A small image diffusion model, trained from scratch.
Model: 48-pixel images, arch unet, widths [48, 96, 192].
Training: muon at rate 0.038, batches of 64.
Data: trained on aerial photos of the United States (SatlasPretrain), 101725 training examples, 5.5 epochs.
Rows from block 10, named by matrix and row number. Rows with one number belong to one attention dimension. Each number is 128 + 32 x the weight over its row's rms, rounded and kept within 0 to 255. All counts start at 0. Numbers have three digits each. After the name is the row's rms in percent of the matrix's.
# v: attention value (model.decb.0.2.attn.v.weight, 96x96), inputs 48-95
# proj: attention output (model.decb.0.2.attn.proj.weight, 96x96, transposed), outputs 48-95
v.2 064:074144114122191152105065099154064150173109123148136054120107119165135163212151152082154053113156061139095143147150133146136156096134117138104205
proj.2 065:121099127109106101163096162077099073136160101136131117121138114084081184107120099118079131179206150172111091160141115156120101192081118107119129
v.3 079:070110125145171133169127073116026107183131181158126092121109161178101137077167127178121155124111081114117122132120159131133135077106096157082125
proj.3 077:123114134102110130128139126113111117130122131177100125135157122115130175189124132082113169175163162184120150117126150100139129105138124103099149
v.4 080:116101101151103122061142086110142098109128112095155127157158174089159084116147086165148182113151138128128157170139159142144064155117114142141095
proj.4 079:169110131140141141111137115162107166121097139110078182153126115177165072118103173145144132122116045070121165124127137112182189121164096134103122
v.5 085:109117131113154108094142105174129117059078153074115118121175097091094162147071144131140178082118148088130141142091199122121120135126125117131046
proj.5 080:169114046129077147071134140158102201141113108142140125139132084161122107074131141144159143135146161106132202068154110093111142091111121170149141
v.6 085:094139086126110164160202162117178091127076093108145168128089135105186106097083080090177152158138131123131115131147135187100099095121104126139052
proj.6 077:117124122124173124104133107102137133112104151121168195184104190154141088111141134131149134135084102098183095141129149138156157105168107173072104
v.7 101:157122143126085094143163133157137142125162143090177177159145127139138084084155124108124094083170170091072128113162073137126132138090135130111081
proj.7 116:133162169133103116152129109084109110143155102160162048131102148135113028107136113134107132111144130091182089058114166154166116070196150134139127
v.8 092:139116110125144154070101147169050086176077090100115106150093161215124124171109137158162144079131111129091177140177169151153140077122148081131129
proj.8 088:103082133135146132159114159112094114138180118139091121164125107164162137172083136125128167162152087150084135159147097135179117093149142124103098
v.9 077:153149131195101113093156134113153131160182116110120184107150096115098074113118111154093104148113185155107139084163110117161147162126115123173136
proj.9 072:126208150090152132173146124140094111131146089099150096085140153072130072123134132125099102137112124117093066136101177158122112129180139127212162
v.10 103:114162119104138196154128141122155092116146143061134165141122214125167098105143156082136113169140160135125170077119075184100113094155118145154088
proj.10 105:052155187141096111111107172118135108082128159156179128093092144116120054090153117113138134139137125052206096074118154160134144134167186163084159
v.11 069:158103094127112152118134187127147176089146055070142145143118102150153113086173131111128145128148131129100126096117068168047166104142128106145094
proj.11 064:140091148183164143140066085147149155125139154136118137128093161143122067118146140146137137090127075086176149146133154121187093093114162154148090
v.12 086:181076122148140092071113081131141109138099119111154056141157132169175105158096122137138172134175121129075179135155181183127087149130055111101138
proj.12 073:139150171129132116114158133113061143109148080120089121141128132166130128085118124157127115168137101091078183092090145082156168099192134184114156
v.13 086:148107113141136149150101169145174136199094086134126176083080142119107111117102134105096167132130119121211138147142167076122170111141158129092175
proj.13 082:121142139128141116132161091165196126132125148113110159134118160098164155158081097073141134182054110163080073175143145179138166200119109155106091
v.14 084:075168131143152064126172108110160196119109173205130166099070099117102137114133163093085101130101115094161181108111117122116161116065111145108129
proj.14 081:110095077115144123102135116156095147087102126133122083109091119069132180145132109162102114140126206193164144130138100098117104129068135101138144
v.15 077:117106109182167121118106083143044091173104162148134072132117108158134127107143098139182114138125105142146069132174134145114086120186074170105131
proj.15 066:138129096091124117184142072101098129121180105092130162147106182149131208126153145127114096178125110118105147210129109124116121166106093114094105
v.16 098:158143132123141112112050125102070140151101091116120101145105117121110163146174130151090132146133083158196069131152143136104136072152119167107192
proj.16 090:117054042192124084187135117124167128108169168146091108103115142168139208129162122126110115113114097197068147158108134144123141121081105138130129
v.17 083:074090098123135082092110101161106213044101118155116147095130186144116126120174190084079131132120101110145160149107126158129159121122158175122227
proj.17 081:149058116163104145146058122162132118087114120127086122075090093077113136124115136142130129171179158196172163114131105121174133194047134095156134
v.18 078:057142108109173072140107143098105126187116187162072120152093142161081130158184131149121061168134081142124150119179126153124112142105164154082143
proj.18 078:101099157085144105175158116148104083081110130126089102150106116150143190149164088142143136120159169181112106149093116121141120139145141109132135
v.19 095:078148131139169160069084149134109077143056118126108120113096158175177139145074117113195119097109100137130123161118163150163136129129148102092146
proj.19 086:110080101088130152098085168112088100132152135127116152185126108107114111152068144143159134195147120163152162144175108101128110122153199119089117
v.20 113:178120124114152119119150196153141117120179102089161109174163060119162098148143166133140127100182146128066167145182042169114094206129147086121081
proj.20 098:099108197115151155129103136100081109168134099131124099151122131144138071094144097195126140084180093057138115084113096107150099111196147146119109
v.21 077:171091152115163158161155118141078119138137094171175128077115089106102114125099116135142151117079133142166070092146136137096138086130103208168126
proj.21 071:074121092140141170121144127114088161139166119084122122120112159133168125167098117103110087132108122176128125188114133157134137142088108093109183
v.22 081:098136110114129102131085065101144172124102086164112101076080171127122102138124115144065154129172088139171161159077144104163133130076104198122229
proj.22 083:120084107136139117120109136125121090123086160138089168099187107061113208131084134092104123147107126238119099173152149149112180183111072145138132
v.23 099:103098152163101172107170125125143070202157140094143168162174112123170120089136064131135078161101102168097097111169117130158099075142121124086047
proj.23 086:169228168107147108161172124143119152163169123100184147126119137155117055084149132118128107146140126037106089130094189183108120126157138103118117
v.24 075:081150139136126173117100131177096114139122182092113084200164148161131142176128145118135070109123128120077173146137157127166093100145150057136071
proj.24 069:148164123076099113119122159113165128158143091166153130114162049113089098124123131140134161140210148071105088095095096163102146170120140093115110
v.25 069:205159169147124179112112141129165129112085053137150116096149109151123156182056135073205131109134123129102131061127165131099151071143086119142139
proj.25 057:104121121126164131096110140093092182106194102089145123130115154140108079156100137142124132151084153119156148085103142102094083085117193132161180
v.26 078:140165111115168117057163090159114125158146188118108126080097096143100121137146154118138049132079144143143135168148118178148127152123150115088164
proj.26 071:154104101106117095165136167143055143133183101127152075122086122168165164081157079170095140161178128149101133170120080142108108090108125116117124
v.27 081:083191132170098200161168155081141093174064117116102147127127153103123122088079100094187071135098096123138152098159105143134149102135133127181025
proj.27 072:097158127065185129109172128108128111119104174099175190145127159125102107151119145114156119139065106099176082141107102149088094180142163117126112
v.28 078:119145109119152081112069086101070107068105131167151104150066115154126112155158124171151083099124141118129134156134122106121114176115124195135116
proj.28 080:101048076125123149117090102149065154113162121140049086151114112162165173136147137170130147093128087158128132157142080138141136119118112094126116
v.29 077:130115138114128113160148161138192180134080121148145069097092175138154133130115127113187138162120108134095169140115092072156133126149154124056068
proj.29 076:169142150089158117124148096106153151098098137126156102173081144183110148125130079167165159082135174108144102033066116119088173143138149117066106
v.30 100:086164100173125126136152180105144124137118149136090137098160145083125120110110131127148065181074127156147097111096214110158123152148128125122129
proj.30 090:205100065090146149125103083195142160096113147085136161151138135168130125133178115151168174115083164105141128147113140149104142119092118096144127
v.31 096:165113115123137075151167141189135147099109112197128101052124094122110150129068189116136124093157097088143119143144132087110141184098140114116182
proj.31 074:177065115106112132132112083078129080157119111104143050184133153143146180140121077117068131128089174185193078164151075127132133084103104125146086
v.32 128:142122125066152124136089094134093170155072128122170121148131122109101168130088129107135067073162133162161119107170062165109107102090126114112080
proj.32 125:156105119086127120116082144156139099111101095203137120120132111105146151149107103099161140104093166089147083118090118182086181195165076112110111
v.33 126:137122120140091123193152122119122155057165103145090118111094146086167100118102158081095067163114136148140108087107152053133111152131149156163106
proj.33 136:115123150206113133085111179136097138176138143113123153115097126065148162078098081129139159177142106150097143174106104162107116119140134106122090
v.34 116:148139143132123140105155105133096110147124145145156112157065104125149128117096165137202093126124161146123184135054155164153110136045120073075153
proj.34 117:091147154108133135120049135166161199129157075160124103117139092161094173136121156113097145174123116107145117104122150139133135134115156160050132
v.35 130:125066147080146072118172156152069156111088154151099083186082114148121119136110150158125109160076090172118163092069134161148136145100100085139145
proj.35 132:099148145123103125121071086079198170125158122143133146082115107155080134096143112079125156148139106054186093116152149091119104126156201147122082
v.36 118:044129121072104128115111136091126078116152175167108083165095181102098154135158117154080109105117135139168161160163162078160130133139102089153172
proj.36 127:122127152170078081126136112111134152166082189110160102165170117148106075138136129127145154179152133113108164156166095130141071109177162127131083
v.37 150:162165155127130120140120139141050126101104087125156151182125123099161113107170108115119143150084125151179102131152147118107113142163084172145186
proj.37 145:076131159187140114089092094097180065110143135152142114123108138106138162148183136108112128133124111110113130084140133096101205128073117141176136
v.38 114:115133152098041151145202117161187157113115140126181147132157116107136135111134162147151180107141142112108134072173110092117088159130143098160102
proj.38 140:100063063123123132126111144100140114100093145134072164149176117130117183126151150119120126149103149206124104198151089152129151119074091157153134
v.39 116:107114138146170112105037106099070106157131162172099141147114145175148157158151129160141155176111102131113130137105107135111141118148132157101235
proj.39 123:119193156111090102138136105095158175114138112152187118120079146123060071141155121115103137114126150084180067089120175110135132129132164142125148
v.40 119:116107101180132113103228124128129086157161143080142167202124171154130119175156117118059125145088114139082116167077101114182109138131138174073148
proj.40 125:148133156178157122152086105091147170145200164073133119100136056118084136116168128132105143123144098139171099205178148092128141165166152134121147
v.41 125:077152129121066154193084131111173093068172173105132120127099178108120163140114183102071098143157161135146165120129143065122163120116114091106126
proj.41 131:122129126173120097092126151134092163194064158112108135113112151125092090117076127108157159161165113161152140157106120133095065148128152115120140
v.42 150:082111139160117104181146139099128093057155205109087110115114141143138102175151199088091084137113138112133152111063169079102117138097135156167105
proj.42 154:117146138175119135103054159109115138199112142095126118167077077109092196088128083125139138110172083152189151158147138109103113095120131125089128
v.43 108:127076176148111084113116062102123094129134160139144145127093152146164165163067176092160090083108109100145117145077112142110146131075188118152174
proj.43 125:087142124156110150082074135131192157122150113126122142149160111104060134085145111105102154142136090129171110137150123147143197174161170147106121
v.44 122:124124149125082156105135157203192163106083158125157094133154059146120150094137080154160226074184143142129119175137120139140148139175164067132071
proj.44 117:114051097064128109118149052109146103083082159139080152133148151172146125165026197176120127126099141135075126137140136102141105150076100161150145
v.45 143:125137116140076147120140151178156143096112103115116089121129096194137118107133095139177197157091053145123193103098181148099132136164120156071147
proj.45 154:117133157094177147141195123063147120122155146108064161093129160123156070112088166129121125131169133091100063181133145085117120106075093151117127
v.46 130:127137120135101123167177174184187106112114136120176153145163112163130168178137134130121071132105087085140158113164139124087122106138086097135072
proj.46 127:155098106123131104141149125120091053133128195080097139134120155127139143163136141101140118121164114175166112179179134073105127087119114112130076
v.47 146:152148102112139136090105120147061158153166036155133151056123146132146134120084100140138090138088117138113120107131173141107108146102118155060170
proj.47 164:107168179163137166117177189147172123103190122155081108094134121087160086089169130104117150175123127097070130118099097132152182138166166141127101
v.48 127:140110083192168055074186119094111112123147130136085154104139187138129051136133128138127121168122212088162096135132158095137152147132083155173156
proj.48 131:128138153168146140097112177150100116100134121094196116200119112071149176088146101151149119073084124158132172121140109087137107085201124146151096
v.49 132:122166128137098115101159132136177152145076092097111115080178141132104098109103061096133185133144139094179096197158163097124120123144128161118133
proj.49 139:142092143123139154101187186126135083124126187065101116183140141131206127120099147175112058133111115164094188115148137122134123102173082157188132
v.50 095:105145165192124147132158131133165088139171130071158180189145126165161184135075126130145124078160134109088169106144074121095094147125126091133050
proj.50 108:124087062137123150116105134120202139125133090161072147114184139143087162120133125103108134095147145179153129189148120141118162161042161146098150
v.51 126:152165064113107106138109119118108092056083176135099109102108102108159109141104140144195135072129142153215160120144224144141130123099130128125088
proj.51 125:102124160101194092105112134122135111160058167127155078110137132191118134110080135155122115120185122057071106100106104133094131094124076140059126
v.52 115:094150118133118108088121143060099093154107118100071146159162164137097067126170064093110145126085157100182112198144144103147147086127139174177174
proj.52 119:116140162167178123120120163113149104141155114091165085175133142144134101134129141162130107078143124108131210048133133088109130093166115146173145
v.53 154:136136166132155115163045081100150139086124202120120101104124070072115151131119138089142126122187156129129105136106111112111150119110163118119109
proj.53 155:153145119079111127110080129190051143147087081163185129141091129120130152150022112155160095116095137093132123065107162181093100150100116115089168
v.54 123:149142138096191087106057078106108147166072112163128077083120110147108167136084146156172119086118119086128082169168143167104129155085172116113153
proj.54 143:146137155060103130104118165155144088107131131164177108176078120105132156159123140161123126124091125102117106079155135162158188139214127146093098
v.55 109:142107128131142128142155127186099162151134098112186173153175148191116117192200210108108068113066089112078155087134113182103116172096139168136091
proj.55 122:144123096144125151199094098139136103076147122108093149147101085096102171097214107087127138113163083151170075222163111112168222132136122131150100
v.56 107:138129131140123139177141166119169110118157140101083162113115154175122076146118176126088072130126161127134109114151172110079140132141091100197102
proj.56 104:113127118181161126092136144116092102150066156100077135161113129122081159124177117121152140131158111182176168153165114104106083095146142129131109
v.57 152:106147172180127140147194176155133118111168082075148131145182153127141099123130149125153156130152134109041158114058091122166129145102142113092052
proj.57 169:113086054143121156158098112119160143148198081130069123091086128168122192146148142123094135107142105215154153155109144104145142136053142138142179
v.58 139:117098137179111185110212185201149136152106068082165142144183153124116106093147137092116156100155102126125108074136169163183109097153113130093064
proj.58 147:142103073130173164203149089121133081158163139097033164114155143148153148133172168110145097108146123159138193194104126077134162134057091095181151
v.59 123:062132154125102121152142168115103073096138195128066124194138145107142133193169110098120187148101152098188190131104109092131108122142081138136130
proj.59 129:101144117161131076133076089058157135155107145101157102151125137175075125128116123117091157099198141142144152148130153071099110100085174113110173
v.60 130:089158128160123141118180163108191106134083123073107113154166086142090136116140092122084185175167121119084152123098086158147136110119087097090072
proj.60 144:159101094083125117151149135127107147147193116101123129128125161163172124153043145143164099085119162146149166148139169072096046116093150090107123