Weights of a small image diffusion model.
Model: 3.72M parameters, 48-pixel images, norm groupnorm, activation relu.
Training: muon at rate 0.038, 8700 steps, batches of 64.
Data: trained on aerial photos of the United States (SatlasPretrain), 5.5 epochs.
Rows from block 7 of a small image diffusion model, named by matrix and row number. Rows with one number belong to one channel. Each number is 128 + 24 x the weight over its row's rms, rounded and kept within 0 to 255. All counts start at 0. After the name is the row's rms in percent of the matrix's.
Before each channel's rows are labels from the 100 images, of 14976 (inputs lightly noised), where the channel reaches its highest value: "responds to" is what is common among them. Only what is clearly more common there than usual is listed. The data: aerial photos of the United States (SatlasPretrain). In brackets: how many of the 100.
# convs0: first 3x3 conv (model.mid.2.convs.0.weight, 192x192x3x3, standardized in use, each kernel summed), inputs 0-47
# convs1: second 3x3 conv (model.mid.2.convs.1.weight, 192x192x3x3, standardized in use, transposed, each kernel summed), outputs 0-47

responds to: building (68)
convs0.177 095 [160  81 142 102 132  92 109 101 153 126 135 103 116 137 114 147 122 122 134 121 110 116 135 154 149 144 115 124 121 116 113 119 117 172 118  85 210 128 110 125 118 129 138 150 121 100 104 127]
convs1.177 084 [142 139 134 101  86  96 121 160 146 140 158 129 136  75 173 129 150  80 111 147 116 117  73 147 145 148 160 112  91 148 194 131 137 110 144 134 165 123 146 149 118 149  61 113 122 119 136 122]

responds to: building (77)
convs0.144 136 [156 142 155 177 151 146 112 157 134 150 126 141 110 146 168 126 113 128 156 135 149 100  93  76 135 137 156 129 153 107 118 134 138 103 137 119 136 145 178 127 108 129 150 117 163 123 135 130]
convs1.144 046 [118 128 136 159 129 128 126 141 133 138 126 123  90  91 144 132 126 128 123 117  76 107 160 161 148 124 115 128 126 110 133 117 122 122 153 126 110 128 122 121 103 131 179 128 111 118 128 123]

responds to: building (70)
convs0.186 129 [ 98 123 139 128 128 102 128 153 161 139  92 142 128 179 133 113 124 162 120 133 106 132 108 125  88 106 152 110  86 128 126 136 133  68 120 121 102 158 119 114 133 139 143 137  91 128 100 118]
convs1.186 064 [142 129 133  82 100  95  93 155 148 124 154 139  75 131 155 132 122  91 116 129 133 105  98 110 136 135 122 145 131 134 185 126 128 134  88 126 163 134 124 115 122 153 135 141 126 127 116 129]

responds to: crop field (31)
convs0.159 117 [145 131 131  88 129 153 137 100 116 109 124 127 111 152 132 147 117 121 128 135 126  87 174 162 165 143 119 145 107 153 134 136 129 161 132 135 139 171  89 130  93 124 119 138 117 132 165 127]
convs1.159 045 [ 99 126 126 171  84 123 129 133 122 134 108  95 128  56 131 124  90 150 121 124  80  99 106 147 163 131 105 140 133  78 121 126 123 139  79 118  91 130 127 139 105 124 171 127 104 137 134 117]

responds to: building (81)
convs0.132 086 [143 119 110  92 112 170 137 158 119 108  98 134 135 182 117 172 114 114 133 148 151 151  97 152 102 132 105 159 132 102 150 113 117 124 114 136 131 114 111 127 111 178 104 108 139 145 130 143]
convs1.132 051 [142 160 128 126 107 133 116 144 138 131 101 131 116 123 137 126 148 120 137 124  61  83 177  84  93 113  78 116  95 108 122 115 127 117 129 137 155 128 121 119 132 117 129 135 135 102 126 117]

responds to: building (71)
convs0.44 071 [128 134 121 118 136 145 108 145 143 121 134  58 136 122 115 112 120 111 133 119 132 143 147 128 127 128 113 114 134 137 112 131 117 149  85 161 143 120 133 118 140 126 118 150 145 118 185 119]
convs1.44 158 [158 142 149 119 201 137 152 113 139 153 143 133 113 165 125 159 152 117 117 113 111  81 150 141 126 155 130 103 112 172 146 175 149  89  95 159 128  98 146 168 128 153 145  93 151  97 158 193]

responds to: building (85)
convs0.185 110 [152 151 157 116 124  70  91 137  96 149 144 160  60 183 164 136 116 139 119 126  94 104  91  99  74 138 146 127 163 127 104 128 130 134 135 144 102 118 150 125 125 112 135 142 148 122  93 128]
convs1.185 069 [160 123 130 108 133 169 127 125 165 121 150 144 181  73 192 125 155 105 139 158  90 114 129 136  95 117 115 130  89 140 155 132 123 125 150 124 151 145 133 157 136 106 159 132 128 116 116 195]

responds to: building (77)
convs0.96 098 [133 113 125 129 117 120 105 126 149 122 154 123  83 188 125 128 152 150 177 133 122 164 158 155 116 116 122  93 154 121 113 140 140 153 133 140  80 127  84 135 146 117 117 133 147 143 128 130]
convs1.96 088 [162 114 124 108 117 126 132  94 144 140 107 126 134 141 176 143 163 103 125 116  65 106 102 162 159 138 152 121  90 105  54 118 138 112 111 131 148 115 133 136 113 142  79 121 127 124 142 133]

responds to: building (70)
convs0.184 114 [153  96 149 182 115 138  92 129 138 133 122 105 117 143 143 123 126 147 126 114  97 131 101 120 115 123 129  91  92 124 139 140 126 100 106  96 148 122 131 110 125 131 120 122 105 135 114 134]
convs1.184 035 [108 133 122 103  86 152 145 176 119 141 117 143 106 149 161 133 115  92 106 121 123 132  90  98  88 144 136 140 117 131 167 113 126 120 151 120 153 139 147 109 129 123 120 127 114 118 124 145]

responds to: building (76)
convs0.74 096 [111 156 104  85 144 145 140 116 121 152 147 117 145 118  89 146 130 149 146 114 146 132 154 142 132 117 117  81  73 114  93 133 134 140 117  98 107 119 134 147 150 107 108 130 122 140 138 136]
convs1.74 024 [102 159 135 165 134 113 133  97  96 138 158 131 117 151 125 129  85 108 107 118  86 124  84 142 113 129 128 131 115 151 221 128 115 119 100 120 144 135 151  94 111 111  94 141 118 111 119 148]

responds to: building (76)
convs0.79 089 [ 92 197 136 140 133 102 163 120  95 121 152 133 155  99 106 106 116 135 134 125 148  95 127 143 119 137 146 119 128 130 140 127 126 126 131 153  98 133 119 127 110 118 132 106 164 120 121 121]
convs1.79 149 [137 145 146  92 139 124 139 112 118 134 137 125 146 113  83 135 119 146 113  89 151 103 165  66  74 134 120 109 117 158 126 144 136 116  83 138 181 110 132 105 149 118 144 120 153 112 137 143]

responds to: building (73)
convs0.92 068 [129 140 126 123 142  97 155 103 134 126 112 155 145 121  97  96 120  99 120 126 151 106 133 166 138 134 144 125  79 136 119 128 126 122 141 174 133 179 117 120 106 140 132  94 137 109 154 127]
convs1.92 123 [128 155 144 100 199 113 150 103 106 145 143 120 116 131  78 158 135 141  84  85 188 142 172  84  99 152 136 106 119 171 145 160 149 105 153 155 148  99 150 125 134 143 124 106 156 105 144 156]

responds to: building (78)
convs0.152 074 [ 84 182  97 164 113 120 127 148 114 123 131 112  79 121 100 106 131 169 122 137 131 158 159 138 142 140 135 105 183 122 126 128 124  75  90 151  64 129 138 126 111 129 122 124 117 164 150 134]
convs1.152 103 [136 100 141 183 159 180 124 102 138 129 145 129 109 169 133 131 122 162 114 109 149 124 162 147 168 113 186 112 147 157 108 136 134 104 125 151 101 123 116 130 110 144 140 100 131 106 156 138]

responds to: building (67)
convs0.95 098 [105 111 117 120 138 107 125 136 119 124  95 106 137 147 108 158 101 141 123 110 140 135 132 155  96 126 102 103  79 107 106 135 135 151  79  96 144  65 123 152 120  83 119 139  98 130  91 136]
convs1.95 028 [ 96 161 135 140 113 102 127 102  94 133 139 119 146  70 125 128  87 117 120 116 131 121  64 115 125 122 123 133 129 131 173 123 114 126 137 118 133 137 151  95 107 122  58 142 116 117 116  81]

responds to: building (72)
convs0.26 070 [132 129 101 129 137 118 117 142 126 137 122  95 143 112 117 108 116  81 124 132 125 172  95 101 108 121 153 123 142 155 139 149 125 126 105 148 135 161 130 122 118 156 127 157 151 112 172 127]
convs1.26 108 [142 156 146 111 147 173 171 111 121 143 125 129 136 171 122 152 138 118 133 107 125 111 140 134 126 151 143 102  80 141  58 165 150  95 191 152 139  91 152 128 128 116 170  97 143  96 155 168]

responds to: crop field (46)
convs0.40 085 [116 174 151 134 120 126 116  94 124 127 137 108 169 119 100 125 119 160 153 123 124 151 132 113 153 137 157 142 148 118 118 125 141  57  94 150 133 163 144 122 161 112 118 130  86 103 149 151]
convs1.40 032 [104 163 137 149 119 173 128  95 106 140 142 107 143 118 120 128  94 116 134 126 151  83 171 123 136 132 121 131  79 150 255 125 129 121 197 125 115 132 154 122 106 150  86 134 119 125 117 100]

responds to: building (69)
convs0.77 111 [103  92 126 102 128 104 160 172  84 126 154 100 195 127  83 113 135 130 132 120 146 127 139  76 113 125 162 147 165 142 145 130 128 159 127 120 138 133 116 137 120 109 140 151 137 127 137 128]
convs1.77 166 [113 158 121 114 134 128 122  63 112 122 114 124 149  64  84 127  79 165 107 129 130 167 186 112  80 120 122 120 137 164 149 135 120 126 165 134 148 126 144  78 147 110 119 125 142 123 121 128]

responds to: building (80)
convs0.71 104 [118 158 115  70 166  95  83 157 124 139 162 104 105 121  99 120  94 124 135 123 125 151 101  97 137 120 111 124 122 134 120 137 129 142 154 136 190 132 133 124 104 120 129 159 157 150  94 122]
convs1.71 111 [144 169 128 101 135 158 105 129 112 130 111 129 142 102 109 134 151 125 126 135 168  93 157  78  99 117 124 131 138 190 116 157 132 123  94 125 131 115 141 122 158  92 142 132 128 123 121 156]

responds to: building (68)
convs0.2 111 [122 123 135 145 133 184 113 130 130 120 124 125 178 123 156 157 124 139 103 134 146 112 126 105 124 117 140 117 134 130 105 118 132 137 142 137 189 106 115 132 145 148 131 135 104 124 133 136]
convs1.2 056 [127 123 136 112 112  82 129 110 137 132 139 112  43 103 167 139 138 124 110 130  90  95 152 138 138 118  99 122 142 114  52 135 121 118  66 134 116 127 118 138 108 142 183 121 125 121 147 118]

responds to: building (70)
convs0.86 103 [123 114 108 101 166 119 102 107 100 147 118 124 115 107 123 161 129 127 120 154 101 154 146 126 154 114 138 113  86  79 117 149 126 129 119  90 111 101 170 122  99 147 136 157 154 120  71 136]
convs1.86 049 [126 132 134 161  79 128 119 160 125 133 144 137 113  85 125 136 102 117 121 115 102 111 145 123 178 130 107 118 145 119 140 123 123 121  69 142 138 119 125 122 113 154  47 126 135 107 135 134]

responds to: building (82)
convs0.191 101 [143 144 114 172 115  60 104 140 113  90 113 114 155 149 143 104 122 157 123 151 110 128 123 148  90 139 138 141 115 122 120 112 118 124  98 130 169  95 128 125 121 170 140 115  94 116 185 135]
convs1.191 023 [ 99 136 130 147  94 115 120 115 115 131 114 129 135 140 161 116  96 106 114 120 105 124 118  95 110 122 105 137 130 132 158 115 108 126 120 114 110 146 143  82 110 111 125 144 105 115 110  93]

responds to: building (72)
convs0.136 120 [155 116 104  71 109 128 168 121 119 126  80 154 118 142  84 124 118 148 133 109 139 185 148 158 121 142  76 124 137 114 144  96 107 134 119 123 129  79 123 134 113 145 148 118 123 134 123 122]
convs1.136 046 [121 148 131 165  86 177 115 151 120 132 134 132 128 137 139 122 116 131 129 114 119 113 197  89  86 115 104 146 126 175  89 136 112 127  99 141 116 141 127 122 138 119  66 135 134  99 116 182]

responds to: building (78)
convs0.128 093 [131  95 109 116 104 160 179 146 134 123  83  93  66 144 117 164 126 113 187 149  90 128 142 127 135 121 124 130 148 103 108 120 122 124 121 168 144  65 103 114 142 187 117 166 145 150 109 124]
convs1.128 043 [122 147 127 145 125 108 105  79 130 131 148 153 111 149 163 130 113 117 107 126 126  69 176  88  64 127  92 118 104 124 189 131 112 127 129 144 113 131 119 121 118 139  93 124 133  85 115 166]

responds to: building (76)
convs0.98 095 [141 116 152 107 103 116 116 148 141 129 126 146 145 169 155 117 165  98 114 133 114 160 153 115 139 141 113 155 156 131 148 124 123 177 118 140 128 166 147 116 131 188 124 155 164  75 117 138]
convs1.98 026 [ 88 124 139 149  88  87 134 123 117 141 166 107 123 130 160 123 111 125 104 142 114 126 117 126 114 119 117 141 154 108 149 118 115 121 146 117  90 151 142 121  97 121 113 142  98 124 128 101]

responds to: building (72)
convs0.61 085 [149 190 120 138 140 140 153 144 134 122 100 129 138 139 107 114 140 161 138 132 135  72  89 112 137 120 153 122 101 123 123 141 117 157 116 119 166 127 128 122 128  82 121 133 149 111 101 130]
convs1.61 109 [154 156 146  98  83 127 153 118 112 153 127 113 139 122 110 150 134  91 113 122 139 149 126  93  81 150 133 128 102 131 131 144 152 116  84 128 172 101 163 108 143 111 117 115 136 129 118 121]

responds to: building (84)
convs0.115 089 [137 113 137 135 125 134 129 107 133 134 140 156 120 102 137 131 137 134 137 112 155 161 141  93 154 117 142 145 164 147 115 122 131 172 100 148 130 174 107 136 116 201 141 126 136 134 117 140]
convs1.115 023 [ 87 144 129 138 135  76 143 115 108 129 141 132 136 143 177 121 107 119 126 128 103 134 122 143 111 117  90 133 138 145 137 106 107 130 160 112  99 153 129 113 109 128 159 156 101 110 119 146]

responds to: building (69)
convs0.48 094 [118 145 120 100 121 161 176 151 138 112 116 105 111 127 136 150 124 159 155 135 149 111 127 106 120 125 132 122  85 146 106 142 124 125 113 102 153 119 153 130 114 102 129 144 133 133  97 140]
convs1.48 052 [120 147 138 111 131 131 139 115  95 139 131 132 133 109 133 134 117  96 112 114 172 122 138 116  85 147 144 123 135 151 209 142 132 104  79 129 139 133 156 102 123  98 167 128 126 122 119 105]

responds to: crop field (28)
convs0.29 102 [ 81 121 129 128 131 162 134 120 136 129 114 107 152 203 131 105 122 188 126 137 104 112 117 107 117 121 120 136 106 157 138 135 138 144 148 148 148 120 125 126 109 145 186  97 130 126 129 136]
convs1.29 041 [ 80 154 125 141 119 140 119 145  99 129 116 104 158  79  95 124  73 138 111 123 151 115 111 124 166 132 121 147 130 114  98 121 122 147 134 107  98 138 143  99 120 128  87 132 108 143 115  74]

responds to: building (73)
convs0.114 086 [113 140 120 150 137 127 158 130 166 140  95 168  91 102 112 111 138 130 169 113 131  79  79 153  73 124 132 124 123 128 119 130 123 166 109 122 148 102 167 121 130 126 109 114 108 133 130 121]
convs1.114 088 [146  91 134 178 141 179 124 136 136 133 180 136  85 183 173 128 162 127 152 128 183 143 150 124 176 138 149 120 161  63 189 114 132 124 123 129 125 133 105 130 108 129 116 128 115 131 138 148]

responds to: building (70)
convs0.78 090 [119 117 108 125 147 132 101 114 143 143 119  71 153 148  88 141 133 128 108 130 152 103  90 142 143 128 107 106 118 135 102 140 122 147 135 102 125  91 136 136 163 127 116 135 131 129 121 126]
convs1.78 034 [ 99 159 125 116 112 104 124 112  82 130 123 129 114 101 126 129  75  99 105 111  98 138 110 104 131 126 112 132 125 125 218 121 117 122 161 129 138 136 150  82 120 131  61 137 131 116 125 100]

responds to: building (73)
convs0.168 118 [169 105 117 156 164 121 106  84  99 138 123 117 137 158 174 137 136  83 123 115 148  86  90 187  99 129  84 176 104 102 116 139 118 149 108  95 157  62 138 126 104  84 123  71 133 101 131 134]
convs1.168 027 [ 98 133 119 132  93  97 112 153 104 122 124 133 126 127 148 113  87 101 118 122  82 126  98 101 120 130 138 137 151 127 167 105 109 132 114 117 119 150 141  74 114 115  53 143 110 121 108  57]

responds to: building (68)
convs0.103 062 [ 78 122 119 117 103 120 129 128 152 132 115 124 140 165 180 108 126  92 143 119 139  88 119 150 139 132 115 113 114 136 135 116 120 133 128 144  81 148 108 124 126 112 132 126 143 130 154 116]
convs1.103 120 [169 141 146 113 123 154 156 113 130 155 156 114 120 111 147 170 151 111 111 103  82  97  99 165 124 152 129 103 116 105 121 152 156  98 108 148 146  93 152 154 114 157 149 100 137 111 152 134]

responds to: building (67)
convs0.3 129 [175 156  88 177  96 181 113 128  96 149 140 160 146 156 138 140 118 153 126 137 118 139 151 128 154 154 180  80 146 137 132 118 101 153 132 145 167 131 132 143 130 170  89 135 124 119 159 128]
convs1.3 071 [137 115 130 147 136 123 118 164 152 139 152 125 119  74 156 134 114 125 149 120  47 119 101 126 144 123  83 132 132  76  71 117 148 118  77 120 124 117 129 144 109 136 187 127 119 138 131 132]

responds to: building (84)
convs0.4 077 [137 142 124 139 131 133 142 115  95 122 151 131 115 127 129 169  98 167 114 113 103 109 124 169 157 134 149 141 198  83 138 117 150 144 120 161 144 159 161 118 107 171 128 174  88 101 123 130]
convs1.4 046 [118 133 138 132 126  58 137 108 120 127 130 145 120 169 181 124 158 121 128 137 115  95 193 159 113 129 138 118  79 130  94 126 114 125 189 128 148 143 127 127  99 129 134 145 112 120 137 119]

responds to: building (78)
convs0.161 085 [ 90 108 111 139 122 122  90 165  89 115 126 140  79 129 138 132 128 148 111 126 193  99 140 125  86  98 158  88  95 129 123 121 124 134 125 124 113  90 179 122 127 111 114 142 134 157 154 129]
convs1.161 098 [134 102 145 169 159 172 135 123 149 137 131 122 111 127 149 138 169 156 141 122 120 135 202 146 190 127 132 116 153 131 102 150 136 104 128 144  79 121 115 159  98 143 120 114 120 122 159 180]

responds to: building (88)
convs0.1 093 [112 184 119 155 130 121 122 127 120 109 170  96  75 133 134 162 105 135 140 119 112 109 136 119 160 139 188 147 215  99 133 123 149 159  87 147 119  99 174 126 129 161 113 118 146 112 141 138]
convs1.1 037 [100 127 148 141 101 141 114 141 132 122  97 138  98 161 152 124 130 115 123 121  86 130 170 102  95 131 143 113 116 147 209 113 110 132 162 131 142 145 134 100 113 134 134 135 119 111 119  87]